Weights of a small CTC audio transcriber: muon at rate 0.012.
Rows from block 5 of a small CTC audio transcriber, named by matrix and row number. Rows with one number belong to one channel. Each number is 128 + 32 x the weight over its row's rms, rounded and kept within 0 to 255. All counts start at 0. Numbers have three digits each.
After each channel's rows are labels from the 100 clips, of 14976, where the channel reaches its highest value: "loudest" is the band of the loudest frequency at the time of the peak; "strongest on" is what is common among them. Only what is clearly more common there than usual is listed. The data: read English sentences (LibriTTS-R).
# convs1: first pointwise conv (model.blocks.5.convs.1.weight, 192x192x1), inputs 0-95
# convs3: second pointwise conv (model.blocks.5.convs.3.weight, 192x192x1, transposed), outputs 0-95

convs1.56:122168098128129212124143114153025125158172137162111131127101175177142255152115117091111109210169135149133118141105151120067114073168139126062089137120130099110134194128143150110084123104129055094153116099154169120152144137153128129130117083093127099139173133114099081139160187114182161121
convs3.56:105125171139066110148131081153139121150101073130095139086134159119085076072148131132101085135120116130177130110138163166114151129076125141081132132122096131114178085124082163128094159105121072088125109045097165164074069152129137160073082105122164090170032148145054085135166163137178167119
loudest: 500 to 1000 Hz
strongest on: voice: female

convs1.14:182109172119121147093102120123103163117159072143073090152169151186160129094194123119158127199145161132133103122115145075092060113134183150160099149133086135139194122124085144086142168129145145131128120100052146093138166120132146151102117134135117117144153119131084169142143133126108092110
convs3.14:134135127117085107130104105093084164108097101059158166146098095153126111068124214193131128099132063198126182115057131168150156155105154191167135192167080124125081194088131136139170098122049152122118137171079110131171097166160156102178126100089122088172121118161132130124088160141158165131
loudest: 250 to 500 Hz
strongest on: voice: female

convs1.106:182159116216161090165179141142103120109069164143139199152124083072101101096150095152129090129128113100134121143103182114135109111074146152161167150120103134131147093177118139144129133166081157182141119114074106186114160160117197142152101109134072159156109099131125124149080136190156118145
convs3.106:111109203137177100122149076126138142115089127128103103100112141107107126154120130119175184122152146109162075107126093136208106096108178136090138091181099157151117175109160133063067103151156083125134174134106175156135131143127198121136102170142126205077134141121129143058099041146145165129
loudest: 250 to 500 Hz
strongest on: voice: female

convs1.34:100120163148096122152152105144149149119127152099107186155081077151150130113127106107169113157132076115184155170131138129097173141096123131132122133153133086145091077079141109147149122195099098126175172147099130154095144122130158189134138045101083129175122129124111125157175030116137145091
convs3.34:131109128155079120137126159113118137091064144083122127167149115087118153102152157183138138142129160084151126109168121156094138141077105135148147155115085162154134154154147132187159146109120102102146127169114155098078139105109127156178145139151166101139173155127188133118107113149135129112
loudest: 250 to 500 Hz; 500 to 1000 Hz
strongest on: voice: female

convs1.75:132111086110157154115136115144124147170129151098155166125116095225119141198148075063098189167136125123114137147125169197129115151151169143087112161095084040112156143119149086128128166169090099112099126094131143183096149130135100158126084117096149118092171148092132124138159083208103179084
convs3.75:094145121124174077161154127148148155103144154104161139193141098166113089124152103125139138194145135115115107101133182156126140158139103154130124071117115174102136108163138126062119146142147074107082121188116152150161205178137092109149145101125117146054131114148152132147092105227134085143
loudest: 250 to 500 Hz
strongest on: voice: male

convs1.93:131145097119130092131161130159144104131117089137149082198152160089106219184145123124154153188144127131144142108151218191164132099086135155138155092113151103120069128112162097180133091099142098126150175136154158113148164207131142142114115070158145096109166139113135164120126055137117083075
convs3.93:119094136116142148158147157099141114122134139157126137126144099183129173148133159138124094127111065089099111101145162119169135099162113095170094145160073100138120116140131158104107128186121178104084177151147138085125113104150142120119143155186088138092118123127087164168095075150146088127
loudest: 250 to 500 Hz
strongest on: voice: female

convs1.86:133065100138134135150115141105148149122155147153146198104152164142142140162132115203129161099131149108118162147100138120073124108092118093143175121147113131117062115082095157129095166138120112107174118110167094152163122122132020059094150104128152141089127088110255106146076075124115097152
convs3.86:092163086107124143152123192178123083116153146122103134135153085121131128005098097085092102069148095169143135109063184080081122113103135122097090128118077123122180121105098150163167155109121051130070125123119107124080128110155071089146156117099156170091121151097016140151178121098143112117
loudest: 250 to 500 Hz
strongest on: voice: female

convs1.142:152001129077187146094105142122031097115098147187162128145132122156122189094098145133107122076128052123127151200131148128102103114143134148153102133127151118106157119080182144147122108102144117092130118081120147178147167064179155116099152152109121161170165127152122128147130140137102097072
convs3.142:094141134089139150102205149081139198120156149146111097146137089085125080116138135094086151138127145114164121073120173145152118122142125122040128059147165118132071175091134106087151029150155141059068093135151111116125106085100081137146147105138162137107157117141199114183134145112117128194
loudest: 500 to 1000 Hz
strongest on: voice: female

convs1.136:144087177091083060187093090109135118127106159114128071124157118135161152117140084134071192147137100130116139113147224119118057135186088127110152099149047153181084147154111176091114182145163095152111125130127112146110166166180195107200164093150146128102103147132127154135191124156136083131
convs3.136:211114132129084105146115146142169134171170170139108115097117114123100131126090106091059136136153073146155166124135060153202105163184105109128144112064192077147144111171092109052110150103161107121140093154165165138170167113112136163090083110150083085165140154150107084147122093156178183081
loudest: 250 to 500 Hz
strongest on: voice: female

convs1.147:102126088063149098141108120118107195155159181130150113092157147137102172060135161111139139106133116106061117117133062132127152144152126133067135084162165150092129177128078087128132161135085160154140110149153083107131151138138118114094102136117165167139143148172165165089115186159170172221
convs3.147:114148141098083138124114143157120147158111086125078051116140097134125121142138113110119072116117125167103143103141175115131119096125144149056130116120162078121143113109117153140150074102171113155109157087172106169191126092099160123145094131046119136121121137191111183184158070236141098101
loudest: 250 to 500 Hz
strongest on: voice: male

convs1.6:157133144094185074085144156117183100148124139134118090086136121116133086184105186163136112168110148068162131123117169140154145091184089140129174200144120152142199166166105114132118087207116099115092114134102116198149096144120127193124082139108138134081155114122069163187142085131089111102
convs3.6:141100120121117102117152175192191126218124193119128218169133135111144093130160119131125101121100145108102136110136100123168150138082100129107136124111201172106170128092166132150124097098148074120158166193077052199058132157148135106131138217182167156105157155103144099093142143095143100128
loudest: 250 to 500 Hz
strongest on: voice: female

convs1.36:115148150164105111129158129110148138089083094124123195163111072108146255099135110158138131110092115095137113187156147136096155121096156153126141206130093196185203129149140132077202124048094127110137134100133145147166154132184122094119120169115107179107119134117163150145121110102148132119
convs3.36:165046151090136107114174164131072214018149089138143093138108140091133134113157148113096135094113168111071145152130151150096096079086110170113098098121061090174109092115101105176187120170165129151152112051159164113196112143111078153137104107109159152076104123102180193172070118101072073129
loudest: 500 to 1000 Hz
strongest on: voice: male

convs1.112:100080124089187150179155105140131109026105139146096112109099119136140126135107095120148163170117147119161117082142181151161165102123170166093135172144132110139122110093120166193132116100101129143117121124166170164154107139127132142125114150114094183060150096136094138232087186255140118130
convs3.112:087147186064131164115108104112103127110173129097111093056096148129106084127140179088124144112156140131130114243132126159175138176069119130106102113130108084120151106115133180148175135114148189100156095135107108119122119132138119129106113149098167162156152143090219152148108087063151104145
loudest: 250 to 500 Hz
strongest on: voice: male

convs1.183:124146159158093135131091140109113136110128171139118158139112097163157118115105190117157230183145057121140196150112142114171125114155122164081096118114101166113131118149130110160107173127161089046097108133168181102155162183124150138174106148132121151106175094133099138132122125095116118097
convs3.183:170191089178124069098141140120091132110108114127156109112145117150107097157126090137184189126118093070158052144141178122133123111103086101122156095148132151150103118145117044137097121169095135208118134147127135144116122195140155125103102149091119164109159112129145153147158150101151148116
loudest: 250 to 500 Hz
strongest on: voice: female

convs1.10:129203090146153120166130180104139153139149124134198138152123094144105156204141243106191142169159110123095128113168090107139150137105150115121188122140130129132122056155127148142131133138131097166171151111075185136145142115116043138067160119206133142140122146159129109149165197120199093108
convs3.10:155124104101160149162167165150103131156156126147156146101149144090149106110104039138126122107096116157085169117131121095119103104074107146124109140153119108116046106119125142122093072068115108192128109116100067157092123145178123144173078074076163106109136099116157174163100085086052169117
loudest: 4000 to 8000 Hz
strongest on: voice: male

convs1.171:031128107110144124129156127078165160179130127159198126141124158159114173130118103144163090116116148128105112194098197030154168170118120083197182154108131122177105127126096109114144172127153110102130144140138083122121142145154146139117147120175163179119135145122113115103164118165141239071
convs3.171:101163122089127158130144083116081125134131108151052144153126122147171157078106130149116072128143071073145096163133175033121121150142143110112119115122129128106172134133151154110150115141123182154163202119137140113182101134130123147072142147117119119154116154103114142128103112007112138145
loudest: 500 to 1000 Hz
strongest on: voice: male

convs1.130:051113117071073091139123108137109151167142117190137123082050056160101139162144116119086116172138092081169144056159164075165126117123147127096128167091138121179185137123129098066109126114125058117092126109128146145139141099137089107124131128104115083097121107132103159156134168139075149066
convs3.130:126162119154136114104149121101170122093131121099180160178087106129153134104094102055089048110101136177155131130124162125145121139111179115165130133164054038142102150153129135086114204116105147111199161104132113142117074112123126172125085141147130098149140113175112084071122149050175196168
loudest: 500 to 1000 Hz; 1000 to 2000 Hz
strongest on: voice: female

convs1.11:106140088137109126159112158121086118146117098178131158082114118123165090194138081186099130119161104112204178142156104227160144110126180118099131154131168153145119190133091121087166098197156148131091148095079088157125149146138131118122084093104138103121112165102102089171162070170125133134
convs3.11:147159171135100137117142154148090150143135126110166158048138147110146081098168165104141143133094159120150152176143076126142111148143122081162117146129164124137062116134137111121095118111122086145115154078086170135081156053092112164104124135121142107096115118134083116129120137127115087089
loudest: 250 to 500 Hz
strongest on: voice: male

convs1.102:130071164137112054071114139169129104202122104165133104104116139116113131157116122150157163153122157161108168050154140103131194201063135143123102175143173115200120155081101132133136122249106135127138187179128144118141084152128070152169073127107124180138086111176128164153153113124126122135
convs3.102:168176160117123112070110113140105145165131141126144085109103135076098111133133173174179120052042138130132074143131144135120138151045155118078137148081097128147153141171087178157113180082196130099133156120062139170069083155097139120111128151137150093075105165097191088135099146152166131104
loudest: 250 to 500 Hz
strongest on: voice: male