From a checkpoint of a small CTC audio transcriber: activation relu, 10.6 epochs.
Rows from block 10, named by matrix and row number. Each number is 50 + 15 x the weight over its row's rms, rounded and kept within 0 to 99. All counts start at 0. After the name is the row's rms in percent of the matrix's.
# fc2: squeeze-excite expand (model.blocks.10.se.fc2.weight, 288x36), inputs 0-35
fc2.19 091:75 44 48 42 57 82 51 50 48 62 74 63 49 59 50 40 28 51 57 79 84 39 53 65 44 74 43 51 73 71 31 55 41 34 50 57
fc2.20 067:74 53 55 29 25 35 59 34 46 63 71 18 54 45 58 61 56 56 50 63 81 64 61 61 39 44 44 47 63 31 27 57 59 54 19 54
fc2.21 076:59 62 55 53 67 45 35 64 48 43 37 60 34 26 58 37 65 46 71 61 58 20 49 50 50 55 69 70 53 39 30 24 72 49 65 85
fc2.22 064:50 62 42 14 79 55 60 65 52 46 43 65 43 58 44 57 71 30 45 50 63 57 64 23 24 39 73 40 52 53 45 61 26 28 66 50
fc2.23 186:58 41 35 61 40 27 85 65 53 53 45 41 56 57 69 44 34 34 62 22 41 41 41 35 54 43 65 54 24 21 28 44 45 44 37 70
fc2.24 132:56 75 14 46 34 53 91 66 51 61 48 28 44 70 20 49 57 45 54 54 38 47 40 44 35 43 58 69 42 30 60 45 40 49 43 35
fc2.25 080:56 74 34 48 59 47 67 46 37 24 70 87 50 60 36 35 70 62 54 62 48 63 65 34 69 37 65 56 28 49 70 63 32 43 59 55
fc2.26 076:35 46 78 50 48 73 67 20 52 47 54 46 53 59 43 69 67 52 63 46 61 69 49 19 47 63 54 31 64 73 55 37 53 21 29 65
fc2.27 110:70 78 46 77 88 42 45 33 56 59 40 69 60 49 44 65 72 54 61 42 36 54 39 47 26 76 45 40 43 39 27 38 49 57 59 45
fc2.28 105:19 51 65 48 29 50 46 78 38 24 49 21 67 60 39 35 58 47 60 49 33 46 53 87 37 35 48 70 55 40 55 62 61 43 55 38
fc2.29 102:18 38 43 55 29 58 16 60 51 29 54 22 36 50 74 38 53 44 53 33 61 52 53 62 21 44 27 46 61 64 51 47 42 60 66 38
fc2.30 078:21 66 50 41 59 56 50 30 58 37 40 20 67 20 41 31 59 64 59 72 51 43 55 61 45 19 65 47 50 28 59 50 50 28 50 36
fc2.31 093:57 55 70 74 61 34 50 27 48 69 23 72 65 49 48 21 55 65 65 66 33 44 36 65 30 63 55 42 60 45 37 52 37 45 58 21
fc2.32 078:46 45 69 47 50 25 63 52 53 74 53 67 24 47 68 70 62 66 87 45 42 47 51 34 53 31 60 56 50 46 77 57 56 43 24 70
fc2.33 104:49 64 69 43 37 52 63 31 52 54 28 26 77 35 29 35 66 64 41 66 47 44 59 60 30 57 75 66 55 48 51 47 33 29 27 28
fc2.34 050:67 31 53 24 12 33 54 48 52 28 46 38 58 60 33 71 54 34 65 30 65 34 61 70 57 62 30 57 60 52 49 55 46 23 46 57
fc2.35 083:27 61 47 73 47 28 56 54 47 42 44 24 59 48 48 40 57 42 46 64 33 87 56 76 54 56 24 60 73 61 54 55 55 17 38 46
fc2.36 078:73 29 58 55 58 08 37 71 43 46 47 56 51 16 59 40 37 63 44 67 63 36 27 43 66 51 51 51 65 56 44 41 40 61 25 44
fc2.37 097:66 73 43 76 37 46 57 50 55 61 56 49 43 63 61 50 86 52 70 83 48 48 66 53 36 59 35 69 53 86 48 38 70 57 57 53
fc2.38 075:85 83 62 35 43 46 50 32 54 37 54 57 48 64 39 39 54 49 56 49 68 35 90 40 35 39 61 33 37 44 61 37 59 66 55 71
fc2.39 047:29 54 51 57 37 49 31 64 52 49 43 49 54 46 66 15 73 39 42 39 66 81 50 86 58 67 30 34 49 59 70 42 55 59 42 36
fc2.40 091:64 38 67 59 59 59 44 43 51 57 43 55 64 48 54 24 31 34 75 80 65 34 43 78 71 57 59 84 47 74 58 52 52 41 55 64
fc2.41 062:69 43 80 63 37 86 37 71 49 39 32 49 77 67 40 48 36 58 61 51 79 52 59 71 33 62 37 53 49 40 41 49 60 56 34 49
fc2.42 076:59 32 55 84 54 53 44 38 52 81 51 33 45 25 76 45 60 41 50 57 64 35 44 53 42 88 74 67 41 66 58 47 52 56 42 39
fc2.43 101:69 22 64 32 80 81 27 23 53 37 54 72 56 67 53 69 57 35 59 54 37 38 46 33 39 69 52 53 64 61 52 46 60 46 51 44
fc2.44 084:34 63 65 35 84 62 33 52 50 66 39 32 60 90 62 63 47 27 46 52 44 45 60 41 57 65 48 57 68 78 61 46 61 67 51 37
fc2.45 155:64 33 63 68 71 67 54 44 49 56 57 93 29 51 27 57 55 50 74 64 63 58 42 65 34 72 28 54 52 53 54 48 55 30 59 68
fc2.46 073:54 61 59 73 31 99 59 64 47 26 41 42 67 36 49 49 42 50 47 47 46 22 79 59 53 78 44 57 39 58 40 49 61 53 53 56
fc2.47 142:68 68 67 45 63 56 35 61 53 05 40 33 75 59 63 44 52 44 43 53 41 66 63 51 40 42 48 47 31 28 70 48 40 81 45 62
fc2.48 103:27 50 67 62 42 44 58 57 52 62 37 35 41 60 61 37 54 40 43 69 01 51 67 43 27 35 73 58 64 42 50 60 27 53 31 52
fc2.49 166:54 26 60 39 51 56 60 15 48 73 61 62 52 38 41 45 34 41 55 57 54 45 31 63 56 75 51 61 50 73 58 53 28 07 49 39
fc2.50 105:32 43 41 30 47 42 52 48 48 60 55 33 54 00 47 55 57 35 41 51 32 44 56 54 65 63 62 69 74 59 49 46 42 40 61 12
fc2.51 063:35 61 37 70 30 31 80 29 56 81 70 50 53 59 36 64 55 71 32 45 37 49 18 46 47 56 54 55 52 42 38 55 58 62 59 73
fc2.52 066:33 50 71 43 61 61 63 38 44 26 67 62 32 53 54 61 57 40 57 29 20 72 66 49 69 67 69 65 63 49 30 42 48 48 70 76
fc2.53 069:53 49 15 76 15 55 40 40 44 58 29 21 51 48 56 49 32 52 42 38 37 41 57 60 54 45 34 24 44 55 53 42 21 66 50 41
fc2.54 097:46 58 70 23 74 60 83 58 54 30 35 36 51 69 40 55 59 32 30 64 55 49 41 24 48 41 52 81 49 63 60 50 32 31 52 54
fc2.55 111:59 64 27 55 41 35 61 35 51 40 39 72 46 40 32 58 79 33 66 23 44 46 28 68 36 43 39 66 49 31 44 61 67 80 41 61
fc2.56 161:39 47 42 70 40 45 31 69 48 20 30 57 45 62 50 35 71 53 63 53 39 30 59 61 28 27 41 49 29 26 30 51 57 70 41 71
fc2.57 092:51 58 68 28 46 68 37 71 47 61 68 27 61 72 72 39 59 51 71 71 30 38 49 82 51 27 59 50 75 45 36 51 48 56 43 57