config.yaml
gain_aug_db: 10
n_mels: 80
hop_length: 160
input: "log_mel"
arch: "quartznet"
channel_attention: "se"
kernel_size: 25
widths: [192, 288, 432]
residual_init: "none"
batch_size: 64
epochs: 10.6
final_lr_fraction: 0
warmup_steps: 520
weight_decay: 0.3
adamw_weight_decay_other_params: 0.05
Rows from block 11 of a small CTC audio transcriber, named by matrix and row number. Rows with one number belong to one channel. Each number is 128 + 32 x the weight over its row's rms, rounded and kept within 0 to 255. All counts start at 0. Numbers have three digits each.
Before each channel's rows are labels from the 100 clips, of 14976, where the channel reaches its highest value: "strongest on" is what is common among them; "loudest band" is the band of the loudest frequency at the time of the peak. Only what is clearly more common there than usual is listed. The data: read English sentences (LibriTTS-R). In brackets: how many of the 100.
# convs1: first pointwise conv (model.blocks.11.convs.1.weight, 288x288x1), inputs 72-143
# convs3: second pointwise conv (model.blocks.11.convs.3.weight, 288x288x1, transposed), outputs 72-143

strongest on: the word "for" (25)
loudest band: 250 to 500 Hz (36)
convs1.150:139106095091114161065062098137123159138154165140109165100050044110108101144101142132121171078124147112105108085153159183130129159108125199163123111151134159134165103148127093139104110118181141199163126141110120095058
convs3.150:110110142123118186150108189082138214148111163140132096107093128108191106162109077139122158163135175123127130134167071255140085131101142116060140151131164139114151110147133083121130119163087153132114120151185155072133

strongest on: voice: female (83)
loudest band: 4000 to 8000 Hz (37)
convs1.96:120105203122122162116110073126189136144106087146103131081100171190068110140159122125135112079132198128182151131209157129160154154097113123102153099139144099141130181141073110149099122158134122100128107162091085112141
convs3.96:120122091136134113091154192091186135073122144108113095117101105087184150168101180164121166124117133088104123192177163164145098153170079112113174072182129109075122113151077173107126150147143149085092141154178074153120

strongest on: the word "was" (35)
loudest band: 500 to 1000 Hz (26)
convs1.251:169094127153140103121087167108170140138146123168133137083200163142182104131077124092100121096081123077113123140158132120185092074193165210195138105089138169126163200144121142128158132151145150106101188223137100134178
convs3.251:192150076112117150144185179109188147133128113195105191157117146140083094121099130119028090148142137113145162112121127144111132141142124134140114156143179170103150145117101085175123056114150141125091145120155106138143

strongest on: the word "she" (26)
loudest band: 250 to 500 Hz (48)
convs1.155:114098117081146111129158127097127219117149149071120142132170132116114193150122103174111111129104166165128106149124171121121172082165170076122119078124141150172102133124128129193110112120144127106114111131132138101131
convs3.155:147125127138155194103093192201097178138150106167071072190069133152097124152136152100118093136145125107160109072130073156145172090182113183126178101084071097111132132127123101166183165134210137150080112094118150113110

strongest on: the word "the" (76)
loudest band: 1000 to 2000 Hz (43)
convs1.211:120120095058129151178232168099105086138132144107137164081148147096109091126124158167166125199143144131142145166149093063138123085130168121177085160098125160148133049135119152147131104118158145145126093041165139168166
convs3.211:151150150099153163155036083122124121107177149061138131130142148126139128147152187106134102119111127080113075163123135148117136149102143144141099096130150133126127124139139131144155168090135152091119106143097121122133

strongest on: text has "you" (33)
loudest band: 250 to 500 Hz (36)
convs1.116:125175208218177108134160135140130120090169153111126133131106125137135093116072110122147131135081136123163126156129155178093155117160215084109135177142188157101145162091083051169147160093176124118087115131098119126138
convs3.116:100135120031151114161063117139157085151103125095176169123145133119133098089187077133134119091086124086127110165156142188125190131146208138111168139138112136114132097074100125126122148061108121142136078105106130112173