config = dict(
    arch='quartznet',
    dataset='read English sentences (LibriTTS-R)',
    train_examples=15625,
    input='log_mel',
    depths=[6, 6, 6],
    init='lecun_normal',
    residual_init='none',
    muon_scale='original',
    lr=0.012,
    momentum=0.85,
    orthogonalizer='newton_schulz_5',
    steps=2600,
    final_lr_fraction=0,
    warmup_steps=520,
)
Rows from block 7 of a small CTC audio transcriber, named by matrix and row number. Rows with one number belong to one channel. Each number is 500 + 50 x the weight over its row's rms, rounded and kept within 0 to 999. All counts start at 0. Numbers have three digits each.
After each channel's rows are labels from the 100 clips, of 14976, where the channel reaches its highest value: "responds to" is what is common among them. Only what is clearly more common there than usual is listed. The data: read English sentences (LibriTTS-R).
# convs1: first pointwise conv (model.blocks.7.convs.1.weight, 288x288x1), inputs 192-287
# convs3: second pointwise conv (model.blocks.7.convs.3.weight, 288x288x1, transposed), outputs 192-287

convs1.103:546510454389523537509429488521398604579457491518542504571537494570517513425423500455498514542555443510538557446474535612505538447486559512471509467541433479450458584399461548446516469523487463479452449470515481633465501450577523545504555548568585466477480530458647563550537466536549493453
convs3.103:483436511527373423408454521502562541449453494378440440455446426550517444523478494478454505480449579489478490470469482505475494597537572506451501520483488496535454495485450576602493453498464448514414514449534475536509453453492532504612484563425532463502434537556425537543528612481472445505
responds to: voice: female

convs1.55:490533458566449474562484455615493523464483558505508489423501442517478448419527457550521432540484521408553555466565478444379426528513568517474413563453459446556522536611422581568515517599495374509423501418573494579563508458458516517445512506491559382510571512493513578532527446517605470454
convs3.55:429525533460488531477518499518532454536457524524453556594491559452505434532547467510577581512470514562561558409547551469454511546538494512521501384445504439482392515443515480438566572453514530565467416504583539445448528510514489481486503555557481547451534554465469494482505507445482471517
responds to: voice: male

convs1.165:532461440582545516451597449502459490414447516409520348502546504496509499503469583536499514525446507399530520520393541507547503582530524463505458521482509542518485349557545399467531571539485539480529593575572503492452579578556485534524536408507519580427489528471463489423508462502547512438
convs3.165:446509521405435500523468371461535409505506557561470421545508553557567499496558418502582471478433427489502451426473470496481517440584400524460567469576497397464569466475472542509525478485439499518515495579503522442664485438499516518535513493548496473383467462515492465516477483566506482485
responds to: voice: female

convs1.28:494538501470526466507509500471491544577542404527512531622461560447558503414506497525534504543497471448528457442517461543478525467468480523378522451552492438442433475544485530613528551521429481459478515443521496442408493558535545531468542436509484422418527450523528481484541578537505504427
convs3.28:551607584470535546525551508484450507499530567551489492559467528444523507546547581534463425490487549554517508519493554618475508453516587515520475500468519437465501543553577594580443479531480630487592533514518515442580487500541535576520501527553467619433600502462525491533532454525589532473
responds to: voice: male

convs1.147:513448517468510462444470504508488521505446463530524572449497406542517503483487419514471525537541483423432476455551526596523521425484471511510579461493568519565545544441551534482456491516577516595611434481569508495518522423585457488472624545498527548490562472579371465495519522528513539551
convs3.147:455455494431475540472471485499477517478507509550509582470486530502424500483448561515464439508495539517490526441508528563600469539466555451441512518556510527476481465456508489538501508561523499571477536535452489438476492607419569456482578581493602472592490515433525598453541580577453550450
responds to: voice: male

convs1.281:478459562486507514561450493618479528426458533478526504518573525481448548484547539561379582539547503417484477417479577473605386490488477498468495564446501510527518523464507420533552437469523490494539490494505457461537473505525349540426397533508458462580435512469604533477383494469482473552
convs3.281:490524500466457492513547553584459541524506535599520451486519633506560550494520521499495499444482544594532466463525487479558427559447511464490515464584463482399473471521414463514496619452569563489477473476537469569627491554460498464534498493481542572537530552552359490530423530472501469458
responds to: the word "but"

convs1.37:519558444505489507506510510543496532384449475560467421435527456491458556443445448437457392538507404460439472425506564512415494438500480406476569512496513500421572517498499456534563423506505586577452504493502466569369536456514490484470460582589427520450488480479569533475439573477443519568
convs3.37:467505469543534529503464438575537472536416576437448593405518466443424563523467471438443452522538429519534510523555500460495487552511455496525459433497401508565486485483531554497457459518445537463561488477502534544568413449434466529636538474435492553554402547537458480487523546524542523592
responds to: voice: male

convs1.125:453452441500433488431497496481596444582569547507531422482431476564508524473414599527594503472479433535438534526463494493397551378497588455442456468440515515441475477571483473502544562478449362622533471546440511480525490502546461484451504506491483521540623517397407488543508481548499529490
convs3.125:590536650548544508427522424487532493471500541562518479537546473495450530505446496448543495576310564531492514533533543546481513522552411433477431510462429502446568511513412535432436506636443409463468505529521443581508449473499548525407517426511558477471476482532441537484521486388488538486
responds to: voice: female

convs1.123:565455488459512556518567592485408504540506495345491523540502539493525464626411521497559474551424573532442546513429557438581445492499474538530469516533440479446422518490491509461522553482551456526489431433444497505510421556471421536535562389481513523453613460394592504447431369474456488519
convs3.123:524492484508453471410507433486511527471579506517530526441412489399520408558568529643466448538440459545426480522491469383508556390572495539529486373435536588466513426448480484518470419545442423447495443505495523513480455499499410516548547522577510443480518481517524495454583538515533559535
responds to: voice: male

convs1.159:467466514560515480523511608498462486455496530384488481461530399507558547469497459540475595482502576525644482467532465405516486572496492551487541452487518507498517484479364500497551455490556432583548546529477484539537503444602549382566486469566432568497542502509526600515501536499533528430
convs3.159:535529499554548543538538467459443496521396545510529515470488551528546555513480512432558488522578497574531510493566506536474540446487513523503529569512452477602519478438512585531538551620486598454434522566526501464493504529385514574468494517543599534436424554523486534553541402492533497562
responds to: voice: male

convs1.221:455411500471464500535450601502545533612504504505504468500454473451489499465530542469498530525462496491486514539428494647393522550507564505521554506510446467457535417521458527593448559503540504505508575512529488450498539464490551532453414513447523495488448566517502515471538417516547476524
convs3.221:499439490567519524635545506570514486509461471466501483541423525412589483500485540458459615545449456587505541550547560467503507576550573384499492538540505475501569430547539440418490453474495477508563493395518578444556501489496585464569484474389485460458559473522476537494530485530496477477
responds to: the word "not"

convs1.119:515535481449445435453388523510436407453546569432549578485529470539423589511520520525504459549439553468549437529429485492569537585495474555493470524485426527526618417548504550522471495500501537532604473504538494451523518494434355538532529417513420464537547542554559549415535552497464548561
convs3.119:506565512461608569542555530515515494545536475536530563516510466464470503518431452416476478557475525595501512534540556408467479552491384525467562438401525520533404521556515524472443534513473435581556408557433563506497550429426561498483508452538513595451513492496545558546485469578506486475
responds to: voice: male

convs1.238:483505544545497480474419449507525487607516446553476495455516471488554587608512540473616524470442493491483405457422447500508412481499515582463488442552506545511431503546444502452566480489570543446668460491653483481580554484578481507486432458453454527489518443619495450532473521382520484546
convs3.238:533550441381539499506462448512476530478520581481438554459450428563457548504480390487552445435547504412480510538552412523580477443533468511578457414523484411508513461445567462508444561463539484538446519455476527468493499538500595463419583569497510539470555430430608492571473468487434458498
responds to: voice: male

convs1.191:488548555427459436489501504549488604463506523466485457483539522480571488536543550440494606477446496471469420429455534550529488525506507570453483558534513517519439549465487441558515589510552493558537512484555500495467431489483414611476471437451517502521476475526463450444564429556537461548
convs3.191:495505474466487470438497550513481499484607496650540522496527545520522569557457551512530578533556523455477544460491589508500419497466582589480486542501491530480474442479523495556480470447548383471580383514478571537489475525504569587559556466506566481537510449508426498569488505489441542444
responds to: voice: male

convs1.7:526487528454518525518474451479553505424506506512492477479532487445466426427495478467507525450472538501566493469419446553469551594493541499501495518565604458459581467384530515619587469564479484562506526507461505480481486554476419423554493387557426494515334521558461526598506457542513492517
convs3.7:489431531549557501518527514480572502565440569525513560559551478583534540487506457502559482499481505567565470496500471509538499465544502487494505488475434460531553567473406439426551399514524525514471542491571534523562641502509588487492518524425524490545448509524552497512439542373481482475
responds to: the word "was"

convs1.265:496522496471545500438532527505454501428506547493515483469439599512582467576546531589451454435514679520501514520469484520519538485490548436509505529495532527371468488456515395667564504592515524476516462581552465464528547495497537505499525454551444500531472533416489455599320471489399531573
convs3.265:428412549402531463551441457468472550483498437470484553428522550461546456526504492450493426546466473507548456469505447478583519570475502460528506551492496440448510435592516468416505442540519554558474453419420421503587463493524456475464510509427464477486405545432498565562442403639548438410
responds to: voice: female

convs1.27:457557482538479508562472509518518533574507553536553454462533579499508493429522557489458592449560512536586468470440518437516486490508555420462448418519517504535517515524542416546440404438500545494475400605521455367484549471463502509549449431454525473589497493499588407499482471506557485494
convs3.27:516578471585538482512490461525542536615478476569494465507558568516521444526535520585516568570472550445521584427445547475474399442471464566422538471488544487504480555449483528520469581527493461484489565538442553536565464602598481519471454526535492451509448472477498523524489462475530458554
responds to: voice: female